{
  "arch": "convnext_v2",
  "train_examples": 155796,
  "image_size": 40,
  "horizontal_flip": true,
  "translate": 0.06,
  "mlp_ratio": 3,
  "num_experts": 16,
  "momentum": 0.9,
  "nesterov": true,
  "decay_fraction": 0.2,
  "final_lr_fraction": 0.05
}
Rows from block 7 of a small image classifier, named by matrix and row number. Rows with one number within an expert belong to one neuron, the router's apart. Each number is 500 + 25 x the weight over its row's rms, rounded and kept within 0 to 999. All counts start at 0. Numbers have three digits each. After the name is the row's rms in percent of the matrix's.
Before each expert's rows are labels from the 100 images, of 14976, where the router gives the expert most weight on average: "responds to" is what is common among them. Only what is clearly more common there than usual is listed. The data: photos of plants, animals and fungi (iNaturalist).
# router: router (model.blocks.7.mlp.router.weight, 16x160, trained with AdamW), inputs 0-79
# gate: expert gate (model.blocks.7.mlp.gate, 16x32x160), inputs 0-79
# up: expert up (model.blocks.7.mlp.up, 16x32x160), inputs 0-79
# down: expert down (model.blocks.7.mlp.down, 16x160x32, transposed), outputs 0-79

# expert 11
responds to: class: Aves; order Accipitriformes; family: Accipitridae
router.11 098:490489566546512500541537533499491480488478508521533506510465548517484496492484502469522528542509520503499507514495489478506481511525497451474508475508501504490475528485504477478508446522532522523493508466451511484485485485505479495514471462
gate.0 097:468468501490475493463502532474450533515494496539496467475490557494517513495511500503550506475462445504517547505487476458502483501465503498501487513513482497545493514523471485462445488410499511495490524507499489495491478509485528532449487517
up.0 097:505539475507482501518474505554520528480492457486486483488497494470533513515482492514506514526522517496515490493492480546485496558511552489538504526443476468500492523521512459552550535513522580514475474501518508519503504511526500434519467448
down.0 096:506464499527475483503454485466544530525508457520504505489480541477498538453514505469528489472502500489509507490488479551499522463489530504507463488553483542526467518499536500523470528481491492472506512437491489525469521497481516478539482495
gate.1 095:484507498543530492476486484499524515519461488482526509494490490505528523443538534520510482528492472430509527478540511496456520506466519529512514497543540529478502498513495552519529481468504538479495511466481476552503501475541467482492495515
up.1 092:477523520535541484464507484498507492508497511491523534523486504512562492478530510512512520546470485444512496451529520540477473525486521519510545505562496514489513502532471510540493489475500543484523493438458483537499529515516471483529487518
down.1 092:521495492486494486485514521476495482489469481513489495491531525507525533483505501476479481554521564531508469508455535470537535496494524481501479488524496510531515501496520454464483517522508489495473460459486481544502457517478498538498451486
gate.2 107:465495508480482532486491520492468484440513496572503505500516480494488480520484488486516499498497481461488498489476479467511487450517486530498502476471469461503511526543546489514524485480484516542472475561538491501501526507536465558521519507
up.2 109:498512488483488511500530500449480509479527536562505487521519516493466490519520497474467484494501522530453450518516511525521507514488524517521519510484501513534501480491487514524523514556523566497510492431516475471504485502483496460548496485
down.2 105:515478495527522506516507491510483483485509514569529489454523505461536528488451499505502450518503510499478544516497513466494449476478526490487507515517511515477499496480494491491453482478527501469530497522507531488491470484547514507555461488
gate.3 103:463460485492474486498522512502514500479504440526524495496493531499477490514502501493485531487474511517494475493504501504554489489520511507499453506471506456473507504498495520471475507456524520509565513549483529512490530509527496500488506504
up.3 103:494506500534500484488505510491485497464468553472462480489506469487518463478544520524528504497508477504475551510494454486445507497489505502522520475492459535516498484454465464515515532517490460461459484500529477447526493512502487538477493494
down.3 104:497508480500492495484573514514540505506530506500526523479529488495544517487532510544483492507472531502522461507463501526454485483503503528497503482502501537532489534493522478503542506470515498495468499556499466500508477514494494494524527477
gate.4 112:550503516470481510488460533532497507541508516475511519489509539503480460496523511520490506500518484491498496525488486463459481496515507509507496504524490480461477518515512523492518536515485549499489513504470490521511562477535494426510492509
up.4 114:474485473527497511518511481520528473462506466505471482533476415459545491508496500501493495490526496518488493473522495515472505533486496526493502501486489516535498503488464504465486503492497474507493482492530504489502497493489485513486480505
down.4 113:478487497527474492504482503490541500540505484506460511515539531476505491532550432501496497503488535490486501520506508456492533536510493510521487495494510509529510511502478595486532574505471471502460492489524551488549493524504483519467510500
gate.5 101:555481473520474485511513459463493517494494492480513466498491467487508535532466470498546498506504487481547521479526505510444473511471502506518524512544507477486513505502480501522495478474459515459432499491476505482498528489489483499533562536
up.5 101:581481503501486474505526518474432529505491471482535465481513533509523552535468496486500519465531450490527494507505492508471472512488483490514531526536531483475506501508469520480525496476470502483429486494513520498483523532533512533479521528
down.5 103:460487486512483494472505464489497506486554490522488500493544448534515527538508501473505487509521475473466495548506503470527479520514508560483469522485526508502526487501493468477500508537536506513473491518507510518473472564523528550471491462
gate.6 095:468544495523491504512474546472481488486509514558510476502487533529505493501502575477505542458486461469496468504525491507510529514510508526492503509454512493533491500508517519493517510511467526517509466554548489476507551499516470520497496516
up.6 098:523495489483495473535516469525528503563506476444494545483486509477476505539517439537512490530473527517483496523527506493492539504507523501531513511550542505490510495484474516512472509496515509504513535508493504513479477516500489508487460521
down.6 099:509522479556529441475520469453484502523478507506522536487475486483528482505517475523504508511498470495490513562534470500498521462484495492547554475474496508511502524512503544491510511474498488484489482506506507477510514466511499509517544533
gate.7 098:493507495489471506524511506521479491491506475514531540542537532506503479499508539466498478513546571495499514498449512537461503577507499490523500473569536491496499508516493509552507475474504488522518490473511488510505497496513519458480494492
up.7 100:505506500486494504524512512526488480498503490555501512533510473504496475529532518460502476499532562499478518488467513526465493581506474503531481487553512504487497500516513499516507462443515513538481508492524486493509496470477513484467492499
down.7 097:517497521463497515504449539520534494469499474502502525540504489451487509466508539516502519508511497526493541470475546520491506523489469462464480500484536523553482514491528482492522552499511471544468518493485465516460482523532492518463501506
gate.8 097:469527494507478530516508552531478463426526534506465529531519521473487491488510480480525477487484486521480507548505494522524504511521541436505496474508489529447499524485515479503504489538512491516463505475543497482543501483451514480480492499
up.8 096:473518511505480497504542552487465467472505521458472524514503504495483512482509489471524481472493488503508563531505483528497495531504488427465479472524481550458513507486532493523534448552473490535458501475529483473516518505460510496507511489
down.8 095:494522504524488504543470495512519528490475502510518510475472511538470496467513541533512480499501508483504481463469493499525490480471525450550458509510514471525469421529480419490489494473499490495553491501486468503497516477496513506515504540
gate.9 090:507479500483485518486544521513461480513471533456547531476496490544539497494504489485532518487526521483513490556524498482503508462489467527480521531451494522460496492527489497495512531480507538467494501514530467463515529466477459503504467494
up.9 092:496496484475512475437530502499519469525483523504527502477468492527515474483496497504533498481482547506470502561530500489466459438501519505483534501437488498518483499495511454508498507491511460509499548482511538478516511506457490442529442458
down.9 097:528496513506532492513471519510505526481487493484467493513539531498495492500458437503508507503527511470511501504532494504529467488504496473516468500501540473473517537514489501504479456483506464515451514537506485466482518452571472485520481469
gate.10 097:504496501507494494478551534531447482481461468568520508499528536493513471489455519468535501489455510497497518487491482510433513477511420499495490492493492496465515478511513495492492518471512512505507506490484527452515491490497508543508498517
up.10 089:501469476508475491444521513524472515515465473551537479474529524510523492496492526466534514490445462531520526495493455480457458515497507485501496524496494507457501501517501491516504528500487518498471489520479513459500529513514485544526470511
down.10 097:514484504498531473511515524514515498527503508498477494460480513489491517518494530481492459510505520496452505500510499501502545496523486561486563501486518460489491505519514487471495472477470517518527486486476537489512483542532496512475487552
gate.11 102:544518529492481489448495527441504517521519501457517474465498544470483484497530509449461528501529512474493451495462514529485513535504504446523506504494498522479482523481517536548508495528495480487507498515500528464517529458515502478501493493
up.11 102:453484491503517506523488514553498512459476427591471509544515461476516517471491485514527456508467506472501491491490495480527508463485521539442495517539513516551507507504516513469474514465513566514487475517536492501504455514502501496533513494
down.11 099:499518501477550476517488508463480497500492508483502490480482463484482491492540494479471508494516512517509536478502542489513506527513499492528508496451521517520481466522502529495541521490481483516511517525498516498510528516504497537516496501

# expert 10
responds to: class: Aves; order Anseriformes; family: Anatidae
router.10 102:480502473492535472505510517514477515476509507538452484534486484512526486508484501504526499449467442514488451538504476477466492503465491513508502480539492518475488473537516489484496524460507473543504520493491517511502490494469531497464513526
gate.0 095:495490504513485497488491521482518520492486509504503535528507522481475476498523448494451488477486529477512501518455493475492494514516513543480520507485524486572479526512551491514473499489444484504507483520483538493491484491514476467484502465
up.0 095:456524499486502496537547495508468474501478523521512488500504483517526562483425535493544503505511529528518520474533490531526497471498495470506487523461472547470505480487443491486516502515495529540486502516539487517509535518506513506537498504
down.0 096:489513508466527516457493452462514502494520487481488496508493504490544491509503515481462521562491504494515525506548472476546525549515486508515483499493493428536495483492535533507481479511505536489500497523498479510509524457491540514459510547
gate.1 105:523500502518507510506502541485538476470485451479462504515498472497495486533505497526518499474504482501485537517539490514512538465498490482546507498525531507478511506518486516488527485538493501515474535475500478498498473486466494528510483518
up.1 104:489493531495493476504486463491471524549503498468481512491504506474504480486497500468489510509504476556495468482473495509460435539511521529471496526495473493521489517501505485533499497463476535470486466500514513496499536525513512487475501481
down.1 103:469469503500464470506542517546521509487514506522470493504522517468495472521504534505515474509507461523467468504520515473469543490524495497471508520500498511523528547503485568507484483479506519488482514513468455497504493526470513533494499480
gate.2 095:535487499531531517474459511477488482478479493483501449538528531505497519489504457504522513509486529504557524465519509524499511457504462466507505493538529523498494479496500497491493483486496490538473490536501524529507482512503520521496500514
up.2 097:531500490521541536453483536466502506508477511463508495500534498494487492460475469489499500497507506523500537467515494545505506470505503482500503460546538543522495487513506490494509473486523498527477508521494508540495476504521525510488507486
down.2 093:543485506502512544496507495490501507528537498534516495536463487492514508489518515536451513515494467510498513513464515507479499556495539487443510473495520487556522510493480505512519514522497492507451476513530503478505523515522535479533421475
gate.3 090:447485505488521470512494510507478484499492513503435484508490496540513516471477522474522473482538454533458525535458496524503507469490507510477504532487483465454493504533492511481516503519570538499521496486471562495504521485525521500501493538
up.3 088:528516492506482521469481515479512525485509497507583515477505512481464449537523482528502520502481572471548499476518511488523496503504489499499497488494538494515505475485498507518473496508451466483472510527509437495512483509497484456521457469
down.3 092:502495481504492508489510519556492482505508476475490482485497526502507467516493503500502485497464503529455505459474510453524527541521515473504472481518453479509514490493475545556477477526483548499536515528457468514482480500491492498475477543
gate.4 103:497496510503531469507501506512511511499491491459487530498515520527518480469483512494507508499479550520490468516497476546478520485496537467495498520471458529476551533488503490510520508479538407497502518551510523490491516490521495513460495487
up.4 102:504498481485539474505507543516490516440495489503502513516515519524535491475492512493502529498459540547489482512504503532495504455482528477483510505501471486461557523479506472510506512473532444523489507532526507463491486506528510510473452480
down.4 100:486484509497527498482522513434518523463491466510519484472484490501552513518478532521503511544514523468498513534507492502477515509490499495493480503489493514516484503494497452487489548480493451510487472464500551493515471511510538464471532519
gate.5 094:505497478520487512508485548519500488493506508487520494475534496518510505540498470552518539443507456455523508521535502510514572491501520530503509524537493483500503512497477493492477521535514495473502490526482484502529521518485493488521455502
up.5 089:556487487471544516485525462506479504531513467491504526524444485487492496473488519460486456534467524505499501495473505501446464506507506480499507489459502484485489503479512530524524497438492508509485505506509515467505493538499497507468508529
down.5 092:471511507513533500504490531477489509554469467515486557463492478523468535495512527452509537537496508487504464500506523514495491538502507544500495502516488511489506498506523504486528494456523511472491515521487476523471481497543509540464479529
gate.6 108:469487488486453496509460484554480502529500544495506480504493465454514506524507491544516508482523487513504490512475524499486496426535497503522512512467531489484503509522518494496504535549479507487498510540451511530510500485491488490515550504
up.6 104:530530486448525509492467538464535499465537456496503530534488560493495501494499499481505487506531495437509528481525471513502515531506483488475535451492481531514510493460533491513500477417489493530522485523484497487511493499501514486483439519
down.6 100:466508490516484529541510496535506501452517493550502513537551524480546520491462525487523469484512500471523486496459521474509515550515458480506504504487477489473454459534452464497496472503494493507468498532523501525506491503494475558524505517
gate.7 095:515517493519504474532470443474475477491506522479539497486500509504534530505551487471498512527443533504462454490469511484509601447508516469506518522483500495499460497497471507531468494488478509524524507517515467506471506492469516508462485523
up.7 097:496503525525517478489503440499482475491488503476524465509502546505552518503508495455489497522417523506486449511500515482545538493503539494503514508554494476504476484515510519525460483503460484543537494488508482484490526519472516502479479552
down.7 093:506526486489500489444520522502499519508557513496469513507507504501495471486468499500457495495500508451468487496485501531425520476537522437500544500496493524472517479506507491453509506459511513481535500469510493472479521504501487523473492531
gate.8 095:473488485472500541496510463489466521472496498493538503489485537486502512490510480495490525485462501532495494522516444527492494563474528494481479509497481494558497484487492515506498488550468543455495487519530501467493506527457513538475481477
up.8 097:474510527542496488503527522474540497520512484496457492496502515501500515535449524472503463535505479442505545467488557467533463445515498478487501526503519459469510520486496523496513510511516493559506482483496491534526496497525502497515522509
down.8 103:516518506519485502531535529469489488520492515523504489467491479537472542505491503489496446500500501531496483509520543484459492476500498509557448486480483503455498505448482500499513527460503456476473503439485528514490480489507502499502497486
gate.9 114:437513502515486496503541492488512477513493507575497515518492489497510493505469503509501456462532492463500502512518493518466460528509491509525507500531493489479491505520518496493510479496523504517539494456488520482516476502515472469475494534
up.9 115:504510500469479518508466476478489502460487507529528504505464540504503524506503516519519552500445529493463490487524495522545466480501526519504488481453512471518518511492479490549508550489492496520461488528521497465483526513484509545537524424
down.9 112:507478505533512470489504502497539516513526488518491509508469523480540468485504523494528463492500519522475473495486510478499508510473463473468500507469527501530515492481519558485494444484504495492542529487446494498516482498491502543477535512
gate.10 110:507494493508469485487511564473496501494520513443528499525471547513484510511469497489505514487457468475499463512467503480500477490472496505507486483505472519453493487468501496478497520475537516505458477532496494479500491495504519487469509523
up.10 111:528507466496529496553453488488491505461519466547520475551538483516525461496503517511486508499526545470489481506530477492453549478534510513447500518531515474523499488518520537527482509477474533522493491482492538503508495502518530445460505494
down.10 112:519497512478456527491517495474517506510522540523464493454515477561475542492486498535532483504536483497503519486519503491452479507518466500511502504483510470495511523475512492476524489510467481496480524481517530517482552491505481459521498514
gate.11 101:453486492464516503505534486487480518494467507567521499491490435497511552509472493500548498491465521478481517445516480504539449477493502536485527539503518477509511502526510511491488503514501544502499488461512490475500489487488479537534500458
up.11 101:449451511486496490520518490523482514523520489474507470529501604466530521523469504516549504483499470480468500525485466503549523478489487489510485540496486524490514506489498485502471497475498534481529493449488502501516529521485514472493455498
down.11 100:493526471507531479520477517478516498483533457495481493530472460448477514518508519503471457532488529487515486494549514516506473478472518456514489525475526507471569540492564486507530497474559480520511484472490491505485512519502479509452495536

# expert 0
responds to: phylum Chordata; class Aves; order Charadriiformes
router.0 099:502535505516460498524498555529527478494534506508523501517495482472466515517548508519516537517534486530455548527499505512510518537506506515449463544474492559455519472467557516505534456546473520512492477478499509471471507491496483502514536524
gate.0 110:476490497470453531494484506504534500491490507476487480510526427521475429528517494510548516507512500570475530471450494494498584508489466539523517498474432508473504496484488521519516515504499504488503519492503504497485502457520495469499516519
up.0 109:525496513512557477516521487484473511516500469514485518519468534502538536479470521489488460504503510457492498497558511501520432489530508494457499527524551483526489498508507509483499499522464489507472486524484497532508519546519508517527497490
down.0 108:489464537488482538535500487539490491483466459494516511475440491519524495530512507514508517492488495515515508488483496530499518490483474513445492494501463525504502509485506488510493482495500507479500505474455489482503485507442433520501490533
gate.1 091:486515531509502514498480532501532493462473523472471494511493453520506476451500466532488503473509492497499506552505456469504568497485496482454504515486508494482465467482499502490491504483510488525515540513452490497525511491472499522509509498
up.1 094:439504501486484529478473490469485538440511495435513495482522482529559446541545498514485521499530517495486477490522484496465480503516546513522484517507515489510490505508505514498525447528512447518511525472488528539510478493463513510593506527
down.1 090:498521516527536501494471498522497511490487536471512493466526492502493510513486524507487504467449494477504477465564485529522466481478491522502486470498534502491515551476534446502509492487517490484480494485527521486468531510507450456503515478
gate.2 093:489507523482510496520481455481507496492520507517487482510517477494515446516539528565514477476449526524495480528457548511475510503501522523530493496466520467448478492539490498461474504489529517493510510484485478551503474501525484508441495495
up.2 088:493524494522501506513480457502534503512515518544486493510531486508551472495531518554461461494481538534488482530497528520444472516485516526498495464440515506449484485521458543464526491477506557524532530486484507501511465489513500511466502499
down.2 093:490522523504459465538509500502520514478513509512456538508501502529514459496459459509493503521500512460434493471485489518457488493477512494503508504500507485481531506518498496490568460482480514494553516473498482514520485489547547474457520511
gate.3 098:483503511509490500496487508516479501504491502494538513469491513522508497509462493477451520535534478508514527527525499467487537495529514485537478493454553488528485491525524463511498504555548495492506501556495481520524507482494494501489531546
up.3 099:478519481488494500508540487473480489479500534521527499500517499530474462480518497513498441484508500503484538458405514504534486489498484497514475549473474469438488510505482495520482515465489503485497514513482498542505498499482558474551491478
down.3 098:488512482502479478529497490478515481490498544479472505542487498519490479512492519517530463481519545491497508473497506523492503481517471488492486537494482535505472496475489500429499452495505521521458493510473491502475506529479497462480528525
gate.4 097:460505476470504474541470478564488515526515493473456468478531533522552479521504531495477484496511506489470514481475512514514491494500451499451494500478501550531503534547506487506567489480504577501503480543514509500506520490519505528494460464
up.4 093:535465517541497522487535502449500493484500518516561529512459467500460492474473450493517535502483487520540459500511464472469478524495526495518508506524493447471509469454497507477433517526473437479486498465499491496483471506475487465523545524
down.4 101:506504492512502498514466482448522527471505501519488518501542519493467505507501494486504488486510516520466491541488480476460530470473576515479474523517497515469483487507510471487524514486492465498518486480490502473513472502521515483484511483
gate.5 102:458545483487496496496504473492524501499499489470505449514492423505509461462487503513522529459529465496499527500501523513460514519488460504491456521501517496508533490505509494463583512478527495512475439489463487493520508476514502495497496548
up.5 097:521478493487493514502512509472489504501532503550503498472497566464481504539510502484492476536485544528489502492478469526545509522514526496508529480516482476496484481507499505550460458497514501483517535503553510514481520496474497506522500488
down.5 102:513480523507472495486515543520514505474470503462477506545472485493517441498478474534517498529534467492482482496512528501507486514512522497442551537466536498521513490465481476475475504480506522509514511504506469454515467475501450560495545542
gate.6 092:470481482474510523534456460514486484551511531573459497519530570451500500477512462481473467512472474466519539511475489519487517458501494525505507518513523493534503498495496521453502515465507520522524537490537515510516520545509500485466500506
up.6 094:505492490489508494542438489491493505513524519565467484498510512468446517483483473469517473494528462511502536497476506525471503485469515539491494507487507506506482516486493510468502511520529523511490522531580508510525478519503516467468458493
down.6 096:507518493477482526466449471538489524486512518503508505487525483500491489510526484477472499458522517499452502491525508538458527525497480477530538485544501492525498534538553495554521482499463493504465511441527491495514515496527510490459503481
gate.7 101:514510518469508436523557520507524487484484476549510531487482503528537508492536491468529529495484512492472506543486479481528517545486534464461503487492531510489498488536481495497532462563497495528493489503534472466497483500492505505500520467
up.7 099:494467456543470524497472479518549549515475547505505503542511450508453480508497499490495487497486472507522474477521502538514525487516497533482492491445454514551485512510524480519466516457508498476492555480459503545495514514521479499471458505
down.7 102:497512478498466471426506480467490465533530476542482467515505501508517555562486514498491497479474477476511522510528482518517520499517510503527484510520516516501532468531497489487474513527495515551449469470483508518485513487518497448477479466
gate.8 097:463518487466517525522449502471523524532528493546449489500460520501538470535516493545476525512515499469475535485544492515500500446506479504499486477502520423491502473486511499485499520481511507493491465510506504503497509477496536507494481496
up.8 103:502483522479513525516508504515443511485512503532492533504456487515502507477463486535507520509525510485496513498512468481522523484457574529494476506465481452474530496507542529492473536533506559501477523443556473539500512484498509481508534467
down.8 106:526495500480490497495481496496503524508480487542475499506525469476498494483519530492499488546478507501519503497535480555468515494488486474505508483503506521532532435495519521495511530470526483454531513496485466516504425521503492437491493438
gate.9 100:524490505525517487481516543491530525487529505501492502531520513507477491457501505442515487498513498479496531524514490484453517495474477494462518472523492484514480514504531492472499512494465539521513503513482478477488487481513482497473486447
up.9 101:522501467516485483516482535471503528473525527519478504504524474540471471463490499441499499489524511502520498496500487464445507507495497491467514497517488493499497512533531490472507491532452564519487503453510461492487518468515480470491523472
down.9 102:519471509481500502532463513512531501455507489478511498480527471517437521485509508497473458495524461487511532483482472479476455559506488454506488536492497512509509464527524509493509498463521509533531516488534509504493520464508469559477474505
gate.10 104:460480479490509512446458509543506490496492477525505514509497427525455524539518499472534505488487480511517492472528554519492482495500505510503485521482524450487475532472511524466513514488495483495532521480476524485507479454515517471535460537
up.10 102:489482492496521482516498485550504491466495474531512514534489466520456520510509512447559501500487513510495521472492543476454471481498529504505479513457528458462493513486533515492525498484451469487508508432455532481500469488543513466511482531
down.10 104:481452492533494427530437531485508467495467508480537476498525513503527498496483471486520506465474504449463473484478503511476494507510475444514538497469471518501502528501518532460489474490456519490517508558497506516518517509524518527435482490
gate.11 096:462510533512543509532482485540453479497492558496467506505497437514572485530471511518553530505520513506493495498540514535454536504524524516509510521536480534465487491530520501479516502498502543506470498461488482508484525502510496440508476485
up.11 100:544473484482477474494510561442541533515501478479519503510520559468452502486498502438435498513451511521521527487442508488485496525509462475512501485492523457535497504475503506492489452507493490489507494478487500490502483512500511512472484507
down.11 100:487466465515540520478570477435464511507504516495514539452442476477517510526494485527477497544472534532525461515519504476513511529559520474520509524500502499517544500506500522551482494478507486515451490523470523503533510513495511495504489470

# expert 15
responds to: order Lepidoptera
router.15 106:483481518506490491504486496467493491511515518513478491540458536483504454477445481487472509479512544513497503525471493512491521501524516498482505489533541471492495471516518520483485465506512515541526489529548513512496501534503490513504490537
gate.0 099:503481477492502500545522504468486489489526493519488503509499500506486509500501492486535491462475553473513500519528479506513551511495451518508475490507492510517498508499499475493445502454469545487498520512521481508510477495531502492484529458
up.0 093:528513513518462515473468485522517511504491536457520501498511524509519500500504509504478493527501450500496517490472532504502448497490526494502519501491497518483493494510486540516560491536523439513507466527476514496482513506492488473501471555
down.0 102:509519501490495492487526510470483507475463481500470475508498474521502482510508485479522541498487507507495479547472500486558510539515509525458496494505530491492487538456523549469566470524502499477516508488499483502517486486487510538478496460
gate.1 100:553501507474497498448569565498477479490518523545462524503500532506480493519456503505481507498537488504506507486540499495488489558481506475457497516466503471441514520526493494502503434520505513503507482484498530506516513510510522504504513540
up.1 098:534514482460482520456530504459517502499482517528521519539481498464473523551493496530497515477524495517524465512507528501526501508466471491491500489561543509512518502525486514490511512518506534484484479536482493493499529484502509468510501540
down.1 096:510517483517527498503484538506517528545558498560514471492530518500526519536480530496490500508495494526477494519432496489495507543528494496505498508515487484505510484501502493509494467480471496489509490447534539501511504493541494459481570523
gate.2 110:488508475513496500512510495527523514516474531429489491504467517563500489524480483467500511478551561517489534502525488487472506499531558482481492512499520524489494518485482492467454505567524492526509541504519487471518508487481531500460505483
up.2 111:434521505473524515528484517471471489506498499498503484513516526465513500482519496495480512515486480501515495488455503524489543562506445482512490495510526502544499497506509507486520506473521538482495449497458516515511521510505474440485501532
down.2 104:474485496549512500477469518489506491534482522504557496535520474504485511563466457509509471506476497510524511535479506476486467461472549483523497510507484538434505510504478493495488497500514547513527497478462490532477476504476504430490534525
gate.3 101:484497503480528516496502476485471490527483524487554519508503564502545487486517502500487512492506512491513516505580484529509470495517521526517507500485442512511508507503548487482500485518464442524465499471497542545496502519499453486519498516
up.3 101:523504500529479476527488524516503501466521454511464497502476430517488527488470497491499488517522467526511498495435519510546507494501476477506494482513532496511513519492455502513507513468538546484512502538506499478501497496517517501514518486
down.3 089:515456499547458484533555492456477495481498530511500481470542520510509470491490470495491485517508480507467509491524485528505472481478506503510501496510504490517539499493473419475521508454517512489475511531528493508503463484472512467464523538
gate.4 089:501484501480513481543472459507515499499449516472507507469498456468526487517506503486501500526518512448484494500548487527446453504488519452515476526483500480519471486495485495497477507496501539508449503480514455505476488466471507444512512506
up.4 091:481494500518496492513494533522532506505534511529524521510499493505499494500472501490513526465481490526489481474535473490469525515518530542493519502481482495525477501520472505506536490493472498479527514488463506467510518464497484486450505500
down.4 087:547517506481476502540501488419494491516481490528545478516526490556522532469509507470499523493462509526459508474491510507493511456503491460504492516523503499566487484545507501530474474466411512508499506441494502526504517515500488445513502492
gate.5 090:532505498492485502534520472553510483510487471550496473541506552502495476530483526449559519466498543463485481493493523527551532511501522516528485514475464499485500528494510501477540486478530513504509479467478511501488496482482488476475495481
up.5 090:517481497480492476490507487522480484529479497579489503533487564492507480529508534473535516478531518495477460477482531513541515537503514527529474515467475504502499533475513501464536487501489570508513480466485497524494492482489501498490491491
down.5 092:506499498494518456520472475505478502474492503523512453510515439509474508542519500466471483490534518488527519505508477495521490514477451502469444515483462501506515479557546498488513419536505499470500518494460492496498500499531478528460481497
gate.6 100:467458500475470509555494506473501503511517511469497506529495522443481538435519498502442518526490434462498490483468455507537471450477490511489485488489510487514500492521531519520519511479498534511490497526510513503520486486463504485475500497
up.6 094:490490504510504512470487460506471474472492427515503484529497513488506526494498512460512515512531481469493465510466477500537483548505522504520491477543517480444462461498523502499513474514471474477534503502486488502511542503517478474527523501
down.6 099:531538484458529479477452493529527488486517460499500510508507507487506489501474452502526512534510481513520501480514522508480494417495508542506510494468511474515500523505526493469505490494500493541515507487470523501520508498505518471544488514
gate.7 098:468487489516528534453547515473503534516487497475504465494530538503451494480530504436489501491533539514547494526491527495524480514513524484460486518496505494540525479524500484507473500456557515476546474507490469482513490513486458516458491484
up.7 102:496497516485485500513493444537438524523507513489508489482507490494561487465471507508510517484474491485481458498481494519492478516499463516536484522475511469472481502525507529496503484502471480501486508497505512514482521512515533492534514476
down.7 100:495500467502531498533482511523492498498512426462517495485460530463491502485527492512519511506508451512521471480497477483517492545478481514476562469471475533505498513555520482538514482501565486485493482457479491470542483508520519518480506511
gate.8 094:507493500482546508520529490503476482518514498504541480538519477464505517451519524498503484460483475464480478493501536463489491492505460491473475500517476497527523498484517494501467502461492498531488536464479527506496476469448507537527522461
up.8 101:494496495531470487481478509501516490491476492488479552469503510565506494540498510460525480515484536528477530505524437543450519531520485496498526531500530522478480474520473481503519492526487513507505471546499493488516498515539499494518509532
down.8 097:510483492485515494532475515546487471512481509529502512477498512533505467558493484500473507515531539486524516485467508521516493455489478441508536521536468499437533483482504506496487511494490521498438503507473481500510477466488499482502509492
gate.9 091:463493506545499509499480456500488496487525434534533510528508499497485527475532482517544493507454480465503502503505495509522482486507502486514489516514478488526477498511514487462523533483540479494482499519514519509500480512479507472523521542
up.9 094:519502521457487486464506551471519503475467512516443526510505544491489492521454478488490550492512465499472536549480473487505495467506509465525502480485506513487507497533501487459488486490474542508508514504478461468505504502491514546485485467
down.9 096:520527458555469508519516536509476490493498480471483480493486527483513473513492481501491470495537563512509473514463501477462504490488473474430539506507491483475511454499492528516517493538504470516539523440490520482513521495515544490484511492
gate.10 111:552529507478480483468564524495513507468491470510500530494509527462471496548473551510474472523498523520523474515527474517490500547478499419523513508543514474468489486477459487492506518550517509496518489523484480516495481472510488462509498503
up.10 109:539525506484492482489533557511520507472496512533513526483511546485480493512473527480470493534485526513501480506503489498487513568484495427532507492516518470523482470484490492500527509509519503512511495504500492494480485508499506481502515528
down.10 107:489505521507479472532515512473484523495477520476502559531520535521483453476498477462515486501492466531503516500515509534504485439515526481517509501536518493475514547485485487549519505477481487474489531499537507497478473475489465489521504517
gate.11 105:530470520493497503527524540449503507503495516548474492521464495497490528488464551498498552520434527518485478491489514484450539494506475458505532461526517504512496513491480478479516487520494521536489493549488521490482472509502498461486564505
up.11 109:517493504452453485463495535446546512477506501524510518511501483465501481486473523543499519527472476531520483485498477519478533519516521458534519516473510479485508513512500503503544503554498474512474490570465493481509488501554521442528498480
down.11 100:506486530494452466554520522485539474502532465478495494548492530499462467506509488527541492504527485493503504497512462522474490468522477536528573514478498485534529528473487523478545517478508510483525492535495492489525510467522502500469519465